config.yaml
dataset: "short read English sentences (LibriTTS-R)"
win_length: 400
norm: "layernorm_no_bias"
fused_qkv: false
bias: "none"
width: 192
lr: 0.014
steps: 10800
final_lr_fraction: 0
Rows from block 6 of a small CTC audio transcriber, named by matrix and row number. Rows with one number belong to one neuron. Each number is 128 + 24 x the weight over its row's rms, rounded and kept within 0 to 255. All counts start at 0. Numbers have three digits each.
After each neuron's rows are labels from the 100 clips, of 14848, where the neuron reaches its highest value: "strongest on" is what is common among them. Only what is clearly more common there than usual is listed. The data: short read English sentences (LibriTTS-R).
# fc1: MLP up (model.blocks.6.mlp.fc1.weight, 384x192), inputs 0-95
# fc2: MLP down (model.blocks.6.mlp.fc2.weight, 192x384, transposed), outputs 0-95

fc1.247:086133121132114106139145105089120168156130104168139140112188106116136109133140138112116109120132120090087136147112113120143121106105150104157132137133137125142151136119063104142131144129196107117130132122127119094131094139130182116159162113095143159152158150139125125136114158150159145145
fc2.247:101118152099125103098145133146142156115113104147121108169167129131168089175135147138154124115122108133147123136097168117105142133120137108112103112130089152208090077106110136117132155109093133118151126113164108115127125089129126151127133194115095069157126081105139092089101149123102133120
strongest on: the word "we"

fc1.318:152141106131103118147147093091094150114160143105145108117152131116124114156085135148098121162138177118086126158124118149152119147138136109114161146091129100115154118128152103150131147093113151147077101156143150120125156146159088085112117130138118216143099137170120084147133134092125143115
fc2.318:100144152155133056132161120145125097146138141166119140126114087100160170122156140134143139099127112144141106161122103107164166121191117197122096122130141133177163156127121127105112096115078126097122156122124114133105122112101119128126149112110134106098100126089130118126111114145102120116
strongest on: the word "the"; the word "to"

fc1.336:130141097105135170124142104109139110128116108134135186154116138129144117136127111132120090126153161145109127118150117167159110168107114153158117153119119077142183152123118118152085112139149129175136101106102123103092121148145103137193121122114137127133155179113107103150134145166138126088
fc2.336:098157126104143110164117127101088132105113142129116111096095130145127142111190123112179142129167096115163176135154140114123126128153106131106144103163084120084089100129124121190118070126115154078136152149137101055095133123124133121147081166160113092153125130109123140110113191173104117101
strongest on: the word "the"

fc1.74:128163124113131091098137130101137116107130151093133149148128103127118138150120184136145149148103115121086130128110102123125089161154113119158165100138135182106147116155135105116089162128128092111156112128153140175171122140092119184141101110086136124150137114112128154133129098118117078151
fc2.74:123102136112144149152104118122117147113121091155160082121149120097145115099123087140129131129133131132154134135122123114134138118125108115127113144100144131137152146165138113180153105146145134114086117141121112096094127098119112139117123161128127094132100156145151146156128132125145125077
strongest on: the word "and"

fc1.296:128107139109123170126152114141106133129088110118147157142161118186084093112163136129151122124156124178128109159161123134115123140143145160171093137115131104144121135121115108159141177133083099077112163119104126101118156136126135095116152168131173144150122105129161135048092125136163114123
fc2.296:116091121126111068146096173108123105106133130137115137128145133138130122141102120123083149174120084117148140060087131134124157092149100105080157144139125116114099128111152101084123117125109136170140104148137116147176113138100112164122112128137131127092161148117105109161121136113123122124
strongest on: the word "is"; the word "it"

fc1.141:152121138157124128109068142116137148076150125129136142138131146156130084180136141159146115150104150161135096134117139136119124133069152104089149113087110154146135141123111121109151116155130135097082112111108159118100126184115120145110141094150124191121126095111131087161137122118116153104
fc2.141:153146107109156150120130100101111091159100151110144082132110116105164160140116129142158144128149110108131133129100098140151125104166126094126109097183150079119099158099137094154122132112133149144139141129139110135163171106103154103146136189141118089136124103096088138155096127134065127142
strongest on: the word "be"

fc1.12:125087138158110127141123142129086114131118120152190112130133143117149125138093144089144182136133101095136109121120112131136099132123136121096120147121165094117144174142124143147121111144085076147140103106145122101144122104102116144173084160173142106098122152151122157100153158167118120113
fc2.12:126146125131130138113156087125110119106168099114134102167129094087122145146155125172168134113159108140140126141114136120126164135077158106137131170133108125095137155108085120156131187123170166085146121105170114112119176139137126133093115155098109152109138090119109123134135133137133133115
strongest on: the word "but"

fc1.155:140125158157085132125152118100130099136143131164144176146123114110130077128112135127127134162155153102102114127131133130109044136156151133099106139152154118079168156154159137104113181139158120092112114112135146136150119194099105129139140059127164151138135076146131116120100138121115150108
fc2.155:166157133117112144150135098129150122146107132171141091174121107108162113134132156128178122140086114126123112117096106105108168137130136113140121134171193127126146168067168177144071128093114119100100153121098159123126104144125142138108135131044157150135143091135088133113121092133134141121
strongest on: the word "be"

fc1.223:173136120158144140152102110132148120116139079143120124118139122160151142084124087114085125177126113106165115121099163143152140129115150115162106108093134160161094166114132117135116119085179105133119083114119110127123126160178141073112122134137105136115112118133147113104137147104111126137
fc2.223:128090097094119119136176128141083128138124141131151087135121155070101164145099146112093183121113149152097119137140134166109125112093078136116098196159123132111111118100128133123108105129111135103153088129112109146117124113092111134137120100142152127108118199156137159150112131104112183126
strongest on: the word "to"; the word "me"

fc1.299:111130074198143132171158112120123125123151124145131126141111122118128116153130154122119121117141182126136116157127163100114128124096139163128157146114099132115072117121143140178147111179149154106165098100145105139160148157102148103128086110156166138136116086147129126126103141088092141089
fc2.299:142150131167120128075129141148133139132098148111129094136097132105152145126132163103153114144093095091168120109101126107146109116146156147154109129112138132131120111093099169140146126079114123145156151130127115146102101064114094096203132147135123155145137151098126059126160115106163132144
strongest on: the word "he"

fc1.55:112151138154124111089132102117107125095118142121131129106131146138122156094148154100124080110143172089143140148133109122098110113122129106128104112094125120149137107132104140151161110142182093101135113152119118093083152134117160145149140150138112103170153105130104151127136092148145109090
fc2.55:113140117104128141151164145106126131175146134171163092114122122067137098110085134118102117124148111136093098140097143128138133157147114158071153077142159159137118138111169118144136138140119091121148113129142140148113115155115116145108120160121148128115102123115123135121101138123102182075
strongest on: the word "to"; the word "tell"

fc1.115:130112119083104157111129122145166152156125101176111123085170119151116099115170123125094108136118126083150088158094166140089111108121095123146091093104136108118110136110149145114141142136115155106149107103140155144071099152144107156106146151156141129134113128146122151140157126130119104142
fc2.115:127113098155143134095117105135095145134102087121100156140111107159161131142134101173087132142185098144130181094115111150153136125124163132118118168134130110142090118136136114132143169069162110124111119151114088129106102117125148138144116147131127156082150156135109088168130155117138142114
strongest on: the word "is"

fc1.335:151121139120162139120152166128115105135135126170128107159111182106145101119116148127127096082089169144095131117132157107162149158144116140116162155111119137085109181146114128173142109099104130103138139149169147088106134111117162132139116100172137125104096139137147123130153104097130113167
fc2.335:165095128172142127122168162117107123082133144123106085137127090099092172155067168145118129144160113135144168112120126124107145117119145131111116137185133109089148134153122150140125119096131154108105128110095123100105137123180130144104126132128095125101139118130126096110111141116113177152
strongest on: the word "of"

fc1.126:103137087099109134131122140195178147143119122146114119134130109154121126111114117137166156130133133086074165099082149136164137135137140091118176142093092107126142107136126127137107117161116133192099109109098111132140110095148161179117133145121086129126097121101166109106115119083130118131
fc2.126:130151173117160144142112126145139114139109126115119139096162107098098169118138127155166185113128117129146093106125184079173172096173144114097128123116146096087132109148116152109102087137136105130158142115128082141130146129134137125101201167094117140106124144123144129144167097137134127120
strongest on: the word "mr"; the word "mrs"

fc1.361:088155107151159116126115178152144145132142137107124152141123101145122095119108128104144143144097131088157131132099132119143132058174119145146101127175101111104112159115104131146089155147113139129134138134111146123108163149097134154089096094119119165155120147141145129146093079099115170107
fc2.361:160121110105171115185154134130116116155148149103201141129104155091141093086129155128150160148125088128135094105091157086107096097130120166144165132150129145173180070128112102119112180107121145142114112090142111149153148127105142155091156123120080121121119122103082109135122118127153138114
strongest on: the word "he"; the word "here"

fc1.146:124135092111114129167111118148106141118108120143141122115113194156117135148129136144150120092105150144112187141169114120154119144131101160158121123132129135150138156106148142131152085139128121143132118139134128117138144125108116162128089127164126122108128180161154102147128186158190115102
fc2.146:120097087102155122104139111127125083174084131127137126122155155125109131146115119137159119112146123156203127118094144154135127143157173121128144107123119115161115106116154123083041128081153176112101159152117134145137121141120095114152158115086112139116124127123111123115157145150088132181
strongest on: the word "i"

fc1.30:150126128139119143166101125129114093167106129150096134121193124132139119148083129134119125153143150079074128114113146174140127112125119124094115123132107128108134113148154114126144123071158134159123135088114148119131132130078115151076094143132081115165110134157154138148124141170153085101
fc2.30:131132148121155153114131120134131137116160127093142121125093136114131133130142107127169145130061097137114132103162076067139146109122153164097098124081122110131133141128081157152112100155111151097114173124154136083099130148156137129169173125118135113134132134061120138107127112096106183092
strongest on: the word "the"

fc1.278:136093141136118095117170105129143098124161172172166128109131116104135154116117174086133118165117144167112166135129103154161095096132093147170135124116133135095162122123106093128097131143106127123089118078114130109140167131136155165180145122097125088153154099161175134136137130152131118119
fc2.278:115171084118127154147113100136126139160110089144091101094145141153140124148160136089150144139156142145179130106157125155137131125130137119108128109101130124169120089118141108147101150117065145148149119137163126164140088111142107137117171151133130097124152113054095164164139122146111151129
strongest on: the word "the"

fc1.197:130101119114117140140147135150121102153093101158116133133119140144119147095128127108095121118142152128078082142164149121137135171146120124138142102105182124116102113170127154101113126125129162125118115116182079075092157129105144106165111119134129128133163100135138160088117107145140142135
fc2.197:163145140102122095128164110128145109119134128074139103177150147166110121124092112142131118107122119113115111129082108133111192134116114169090125147137067128110128146156128148098128124088107109144144133149168173137128102121123143104097138123140140159139097148144098144099113119133105145132
strongest on: the word "is"; the word "his"

fc1.114:131107131157109151096114120095149094109128140188132155108126117124124094131146148102110108156134176121150164100179125160152116145132119157135143164096151132134123125156117111134094112141159149146130129119092111087163116089129112139158137145101105135128088101160138098131126113156137119109
fc2.114:157176131119130156146131124161119137164152123083094124135134099159151140136127108100138176156137157115175162119148127111106161113134137127120132122121096122121121058074117114175123123093111097119170147094156129106126155177146106144098116131128099091148134101123120110118099152082138139069
strongest on: the word "the"

fc1.128:076151121121083103102160180111115100115100119102118128170133134153146063110144120135080159162164123102147160150130130136144099111100105150113096122159135128131140142108146132080167130151102137136133101094129122136128148101095148159149133095134136123109092116136105152142113109111135106150
fc2.128:146121144196098115092142131120092156136158124106112143075144092117108150130106118139127139177064094184100132126118120156140124133125153132082116137098122107135102110116085137138139124084154136092150172136119117082125142166133105098103099157154102143131138108162144118134111109125082095107
strongest on: the word "do"

fc1.177:125115126102122108127099131104095070180151108126193146167117165147136144162143135134162129116132154131129151078140156138080132126105182154146118131107127130144108098103107144132076150160127155103120099138145115106122093121127142108127165128127114090148165118105092141131095127120126129133
fc2.177:133121149143139095113168104169128147083116119127082095124117099117120140122122108127112136165119107089149099113162149103118134140128131108116079201158110134139140149096113149115127125101098136148151176129091134132108079119143088146125113120157123111145146149169141103132151141152110144087
strongest on: the word "the"

fc1.94:108139108183166101138130111104146114143107137148163149121097147134126146171115126130132097171111167118170162151100108125144125151112112134156165137102122109097126142116108146138142117133141161132107120082156150127110154114105125101085107076120160126148147154127097078104114126136117139144
fc2.94:173109118118112094163154155166142146140160130131155092106140152124128099164170141122126155116087129156131141140125171090141133118151074124094141083110136110141088108126090138129089087126068149125182137166133149108119188111083097134118118150129155112106126114154136071127119147148133154140
strongest on: the word "he"

fc1.321:110099101136084104122124107118129112127107165112147111095156116146158106141121154152112111129136157120125122128123129123121127148066111120133140128126138103077133132176114131104152148139112110138141111137163102114096157209176117083116159137171138129145135145127093098071167162097114148142
fc2.321:125115168123134168103122169116103151154119117101112125124111121093122143172135127125140144108128139159126101171101119143149113100126135153096161164134116102092135164147105125138077154154096127117138110105148118155143091090133139168120170135160137141126142102115123195151156142098139147112
strongest on: the word "but"

fc1.69:107175126088135134124099129086133141127141132118114118134092103128120197181112114089129172161102124140098138128090152151095104094137152146123123129099173144120117094179115130063098120130108135091045112138155094134126141118146120115105128134108146151131103175123142142134072124112166118130
fc2.69:147097095147104124178139167138150114088104129156135160106138131093110115079137143141129117086124094116108115113127145117141106157095110161106137109127124145106115130137143108145155122100124107156164166109115161124134132154115120106160114149131103121140086129193148071112108163146135159116
strongest on: the word "with"

fc1.209:135165161096102092101100110142148154100158110153153133151104127125136111127141155162134109110100125107152140117073132149153150189126132155107140107142105088123165170150139154137146144145119135113139119162154101132167105151086136087180109072134117165159107184147105123128141150113129131119
fc2.209:155140174136143129091116114126123143179176154088131148113159144131115096116120108147112146170135135131110081083121125147118147131144139133115168120109116148091133109152125125139151110133141095143130158150112159178129135162079104148101160126116121159086125131138128132147146133146097110126
strongest on: the word "good"

fc1.138:070140085131108141125140137095161150112149144147155147149101146139111100121111192129121141130110144095059135085122134099142140133156149116141114105141110124121138120116140136150154134111151112137114107162162132076114146108127113176109150134143113136117134106138173139122156105143181165107
fc2.138:143102116090164136156151127124135114110091142138109116113155149103100100149114088139130136095142133146150176080129118106104123113060122145138134133146134103124141106114124141090126096113135139102133149119156125120100144160118090140112124142140098083128093125124133156113170100125095160146
strongest on: the word "i"

fc1.7:081118135154145135085169159153150152142132133095139102202115126132138154079119156105130145129106128120121117082130126120110103109120098128133130135111151097132121109118129122148134099097124122161122107101115116156137138152131127118115118112105108171100138134091171161126120103093128144116
fc2.7:155133081140104159144109155122126119128134139131108173114141109165132117138127132168091144116101163191156149168137144156164117119099150136083114189129098156107117136174137097126098108137113099126100106148142131110157143110090125153115145130087113119124168122160139105144129112121141163122
strongest on: the word "do"

fc1.218:128127147139079107126125114154130117123175130155111105172133148090184139103118140114100145156092165117133121151121123114162150104106140102127135157099115115135139175120149105132101125149169080150150127129165102100107131126107111106118112092082130170119168195122154144087117115118105115141
fc2.218:152123119125199186129128157100131137105141157121122094104113121130144124103140116119146146082104169125102118130218155116128088149121174145135114137128105120118127131113138182137135106115118096104151136162089118164145118104116148176096153136118156115137130172153138092181146108142128135121
strongest on: the word "i"

fc1.91:083138091118113139128166093116131104151105134115095152147136112137121102111124115111152104112170114142151118144117122148162088103128134101129078116118107189116092112095148108151158146136181120085136145131096133145101148117127148092100140121160107097123155099124137127126064154123121106152
fc2.91:119107153148085151121090172157154133133178123155130116147100122120088159137109144124130109102133166130096139124138158084140081167108126191105143178176118153126180100109136122113120120124136149143126062114135101127126126171156149150157082112112122150120131108137099140133146122141140134121
strongest on: the word "to"

fc1.374:112143150171109100077111119162140155125148108136136139122148121122156128122114180073120150127118143112106072102151119108180202125164117131118086108098127079100124120117133173150129111141120136111094129129153164106116093148149144123127149098136096134133119153179138090124090119173150130122
fc2.374:167123150159136104145118132157120106160156137141135164161157141140106108147132110150101190154158088131065119112124102177089163125160126133119118161112121138120120127127098142129112131127126111088130131163140133104122122111112109128107157097074113113140128107112123131109123175103158102162
strongest on: the word "said"

fc1.354:119134103135115108124093126102149150128163130099092129143145077102135182118136125138114139148114140132134151146106103123118120141149077153098119128098132124111062169183148133148117137168122137107105158118116145099149168150105176145120104133100133136163140135162096131132083112096110182135
fc2.354:154090156110173174089151136146142080141134150083174124125155143079135124131120144144142128145143084135133103161086165074147131129129151131118147131150142123072135104122071143101120153075134099176154141145162136126132074129128113149125138142140085119097131174127092145126148165133129097094
strongest on: the word "so"

fc1.9:134129137141156135108162081182131113123144109137121175183131135139082136077122153149136095127122125119148130122107100134154120110115110084173142112120161115102130120147135140160119104101130167176113080075083101112102136095145070156173123108151093145132096123118121148148158190137116116153
fc2.9:107134128148085141104145131107116117124106088118097104096133136144120084126098110128167068116109165119109074098120139130140127132172140113093133103126134165140157047093129139162158139132162101137131137180108167189104156121135144137136141115110136147058118190121167142110096115117138138120
strongest on: the word "and"

fc1.285:146129117117106161100110137120164116162107128113125089112098121110110106133133120143140127120114158121139182095092150150166137076144127113167102159153137103117135156148132131128144190134160096112089122125150108130131120121143196102124182124148157105160070119121140123137145122133165095101
fc2.285:113088109133112114117111124158166123108123120190166141123164088100190133128138091090191136125148110145132146138137137134139146113157127140129124135118065095109124101133151142124136098139115091183097126119119145118115125120107075148152099178111110140096176132121152070106124156096151117162
strongest on: the word "with"

fc1.25:158119098122102172097114170124162148133150111123076130140088112072138097132101135162154129109096136113149106130122127124159094134149126102134156132132071114151115175130196118149164145145139146151121144145133152106107135155134074155114131086124117152137092127136140124134165147100111118147
fc2.25:128088130166146138128141099141133152123094138124135111100145163136080153121132169132130125129098117088124148129163154120089118156123138134107100159141154112115146122102074143124117141125129107117118181136115064111143104098121170124124161096156141106086164123126142129110113161139128126101
strongest on: the word "do"

fc1.235:123157157181104167133149114131131116133077149151157131098137119086139155082145109123063102105141189099120123145128121124149091115152091144129132103089162131110152153163082127135124136088130125149094069141165091095126108108111158128153132119134129152139156116103097106110127171112139120125
fc2.235:118146140148156145104097145138116125092147113146122101122149095157125079109128162111163112127134133118185143110088134145097114119124138127106112109125100107089137088148154125114184110158113123108142138122103127142122175105134123083127132139122125154120109117131119130152115148162158097097
strongest on: the word "the"

fc1.36:108121123106175106116104134121133134157124134127132081141070124123167130121116117106117159146132111131090141176188126155110087128129129120142138177084116132177141168117125152127107120151143122138127092108123117106110172159132111192152136132131128104112137133160119082180149104097117125109
fc2.36:112137127079142119153144118140170098124123130136078129111106126102100126119143143100141114129119158146173109087098153117138113111143137137094124086153138126123131116162083152115108107111112135145135165193157145125155120143101129092100098143142137120136121154163087139104087139132128104117
strongest on: the word "you"

fc1.43:107112105096144175128123104133119111186132144139129113157138120087132130117113125105122093162108148136134089136119118079114188128174145066137156160123131131121121167060151121150122115114133121134137198131129152120114149149102102097096115090116114127139128109142142149119153116116136137154
fc2.43:154091139141125113138141088147092156149132155095141121125123101107091135123120186122110142074168106122116111156143159171117111130117133134099110164134147103156130130127152150109133128095125134103076139156124096152115174139177137144123129187126137107143138157068130133100124115125112093102
strongest on: the word "i"; the word "have"

fc1.339:165114134139125152111123161158145087150104161187134140134109106142150181123123098114150142152089143112123125150110145134124120125091095094109124146110111127141119140134086135167126156127131077111128120128150052122153082119129132109156148151129109126155116152103070120145139093156146111107
fc2.339:142091086159125136105154116073113099123137127091140148121143179096064087136104123124126100142164129111133138138131108156138119147164162181155086119095142105147149103099142141084107141112122139139131145124091115149096183136146083124113134130164109136101128146144132130133094140103079125152
strongest on: the word "to"

fc1.35:105160127101128096104170120102132123129096124175126105132134091147134165117125090123126117133156144128141108148119145097125101099163115117129121172136092137162126145104122122146167111099191104154145148113143102119121116110137087145128132115112128116150146113148085154153124109131140113165
fc2.35:170123102148124137119120136112110146144119137101149125098142091112136132140102110122085141109129097125113146127133122108107176097144149156141091119135132114146113135162151105106131099105106143129099125120123129138140125167081103117085120118136164176150161112098132113157076169122150092092
strongest on: the word "time"

fc1.340:134108141135162114161108163075130117104120093146144149114125118126138115135102123131178167115129134091152127163109158128143138137124136111127120110151162147153181151126136119131142111106125123111133116146164079101153069116133093138120138083141137172086166159151159032144160157159123140121
fc2.340:173106126147089119110108121149164122094131127125141136151095118069114140151110124147100102150131143146073145144146127118105127120125124129099157164155119146129093135127146093103108098103124091145128175118101163154165169135136160085109110134135081128105122120131089146132127101115123170113
strongest on: the word "with"

fc1.11:142121151164150141120115107146126130143105111135127079156113111139106095082161132129066072127065138090146139160116165147137126179085112176134111111142098159123131157174130103156144127116125113129125105126133112090114103135112163153119137120138111154121158138105179108132100139125147106111
fc2.11:153128109138172123115122128110093082174158160077117149127117116117121117152082136132164169087126081112103130106147104152126133108128140163121087140090133147168121140145143127165114094092152151150118131144138128151107139105108124121116134107151156122110096145106136136193140118141095078153
strongest on: the word "to"

fc1.224:069166145113103112122136111124125151160083160137109142160131098155106197121136112169096064133060130115168125137141139114126139120152117138120148150120165122123107174101183132120157133123103137110102131109160142151140166167140075147139141094152142140128103128116168150092114095129140101123
fc2.224:173116137115109090132144102098132126136141064096125126107155122103141107112133095148110140124165103132097159148129152124106087159133125097129148123164127123143146090118153153139102150131077152138158082154156107077141180114110131166135103141122129109158185117112125090116076157173148129113
strongest on: the word "is"; the word "it"

fc1.243:089125124128108093125154170138125085146134120126115155124140130135091118155113175150113085128150140075115164109123130160160145099098152113105135131159135106131179151097149124117124136122156128102115133122138125143117135088089128155149103121159170145131149095162109121142188139126114143131
fc2.243:138125154127095120102121133115168129102150143162106108141151129142141097130108107152125156198130136148106125103112107102115152102092155157088118176134099114095127095104134146095097100140115149068216119139130124132101159119127130131156159139109167103125130125107121135114114138120157105087
strongest on: the word "but"

fc1.188:119150094164146128124130134134106148122124144149157136163120157129132140098149125121091106105128169126100164162156092144163140110129099125107152121121156133137140158119111112165121093151151125172135125094129177125162127132161118133124176114082134144115112160118098147158115144110180145147
fc2.188:166105158076108113169153125138119105158158170118088189126159106118130110148131104133162117150123116125130122151123144121132121101126150161146117155095092109098144075152115149119068096153115129132119126122207126102146128130116125129128096168134111100137111101169128125118097129149114095115
strongest on: the word "is"; the word "that"

fc1.286:139148138166146136107128131097136126141096139128165122123106113124139124191117120101144109167133121094103126159155100068127124140118121123138172174111122116122145119130096142129114129121151134145167142134106108113121102144147104127130105094142110124109109149174117115139127126099134090172
fc2.286:132119129124155134100147120124087118207152158101141147100170140159128079120146132129144138164090117148136158122112167129143091120159096140143126127098121119139123099142099119084101097113151145148101099139185146117183125140110103156144162131114099114061095143135118107098122137126128111108
strongest on: the word "you"

fc1.206:129109120134115122157147125154145163145118101118103138135127151136102152126159130111163114111142140127118131100091120133082081136105135132154133132138140143155131132138082129156111127176145141151118115136103140137088116115141156115132117104087125160148125125114132149157148145078081136092
fc2.206:154093111130119106142162125120103138138138070125152077131091141121138151133126127101100110121125127151135130153191091154164121127137130140139127122138130161142104159143108099119122117125170098078141114154101101134111147091123136126134138143124129157161162141122119138121088156153121101130
strongest on: the word "of"; the word "course"

fc1.327:141166138107117138120116120160156115112159104121111171158111108170165129099135129106114108136130099126150110139122111164131127102126105171131124091121137140140115123084140116135135141175137132114099077128160127143140136155165133164130127119115154136127143122132102164114139084094150120121
fc2.327:103086095124130092102130140138149116137139135066118135176122115128141106110110146105125166154098121122148132128134165173088169135155135163096130097136121138117107123123127170152139160097118105092194179155127109117140120123105089131115133155159118132146136114123093129146126098134099102096
strongest on: the word "said"; the word "answered"

fc1.365:139134142093093161103126147137111124153110083140125135171103109129124114160156144116169153128116120105115135155134087148121169136134136127151095098171170191098105136113158104174090195136169101136119120112156128102108150095095106133112114102115155134166130155123165137154123147154149096140
fc2.365:141123113110150145100155168096149124152145166171134098102143108112099145155137125131100104136196114142101129145125113109138073134149110102088123106148114102151129125118175130078190129129076099132136164163140127116128138128130146129146131150121112115100096110193138150153091158130130176134
strongest on: the word "i"

fc1.150:121119111101148106127128088084152079135128146131132125137132156114107148154181157109114128130122106171131113147120120103143106146130141119119156101100132131118178100127095129115116119138157141159160106084171105115102122118155105116130101161080133132109109135163115193150121113110145117155
fc2.150:110105136123140147119127105145130081111128117126140132134172113113129129116190097125164125141089153134128124115100154180133142131182153151153100132118112117145128120148102115157130140123124116139094138132107117151095120103115093161149139084115177139134109215104139124130123126101130151131
strongest on: the word "and"

fc1.124:115127144128105155122119144129113140107124149119148121136154112114121143122137176118122176102146144152088115164109113143116108128097120110121126143202119152143094115151126124104139148080134138160129148123114113122079124136111133101100129138099134156154070149162168114122124122123118160103
fc2.124:130161161137117124108127140112112118092117102121094116160100127156082116104189190105105102132101076109192105150149132127145140138145129147083141127120133130100119128110126173155154110123118108160124146164156123121156127106163117139157117116127143119130112115104159101087089130108124124125
strongest on: the word "away"

fc1.245:127125078176120127113127109149136134123129123155125095121118140164119102159117104151104113097140143096182135133135119107143117157112110117127157159130125120167118139075125111119130128165158111138169135106143133113159106150160131095114119127143059131122093186131131151082063089161125147141
fc2.245:187113107097148153114179124113112097155145151090174158127154162123163123131154110144131108125114086117132114116129135136111109135122160100106143154158154142134084113166082123106120128130175145171122144091123144124112164160137106080089127098109140136137131108110109129145112095111101102131
strongest on: the word "have"; the word "you"

fc1.259:072100099125095166158151147153101129086156156135101099142120146170125101125126111078127098108133105131102147121151146123101127135136114103109148124129144147117140162106114107101116121136136127153102146120098124111126124151141153141116080084166130121126132171126152130094194190115110100149
fc2.259:117131092118163139153113145128172102180118117133130102113123136145103111134134145122100131140145131114084118111093181161151127112079080033131098136158118130142121138159152149114083123131089117100129119099112172130123172141150136129125107143167115132149156108119150161102128138112095151157
strongest on: the word "what"

fc1.322:113109110175141137145142131125166149096139117113137165146137133132130115136119140088122110110138096127125090131110096142109118126154086104135186123056161113125111118149138145115131141119117169107105133118125138120126133141164094114172107099097141118117120156150155149125094111149174130114
fc2.322:156140147106120115163142147140133120155093160097134129144143134151105112144134085127160145145101159179143164097159117142125159097138156130143116063135114136129106123125141153111131115108076130122136143114146119115112116141108106121124151157139154176122135150151092130136089141142114103128
strongest on: the word "said"

fc1.298:104101115128149183120123146092100068110145121115161132143146111133134129102113132154119147158100171126130134098085161126112146088148159139138124137130104142114116159127108131132090093128150132170079118106124149160129122161135135062143146142102105121095091137182121161142151158123107131125
fc2.298:155115123085114125143107124139133189088130124089080112102110156070097133150128134119122123079138119152122144124150135140106130118153111135104123161084136133113086084122155157099153142087114124117152169136167125153139156140100167143131169127115100133131155124120151128174137148118158125196
strongest on: the word "have"

fc1.362:164129116125099108150100149162117136116119115120126145133133078140138116112133124141122088166143163132088144141098118136159140127115094150124101168148125155148140136089130093162169122167149172110160119096103064137161125096141106115136135117158153139119177120161111111114151126113170136133
fc2.362:167136147139082111128123147130124102167138148141177107147104088125120118113090085151158140137169084134116149129151109121118125113095123084161101112132073092129111153089123149132118144093109144082149142123137143116146146151116113100169108112137100054131131130119127150115107144118156118148
strongest on: the word "him"; the word "her"

fc1.377:118202195135107123107097169110138110123139148128148161113105153167080122121131123095102133142150143150138134159064152115128100134141133144141107102127126146128115124125135133156094142180167095111118131141138122107180154118116126147136118162127129158117156117091121168084132129110151113135
fc2.377:149134081109139120114170102122077118094122116105120144118134168147154130121100142167096092142122175152137131166121161114118161100089103114138135130093107098147132106149109162119149158141162135118160135106182148137127104175117113156136128103145139097146128133087112139119146155132124118187
strongest on: the word "he"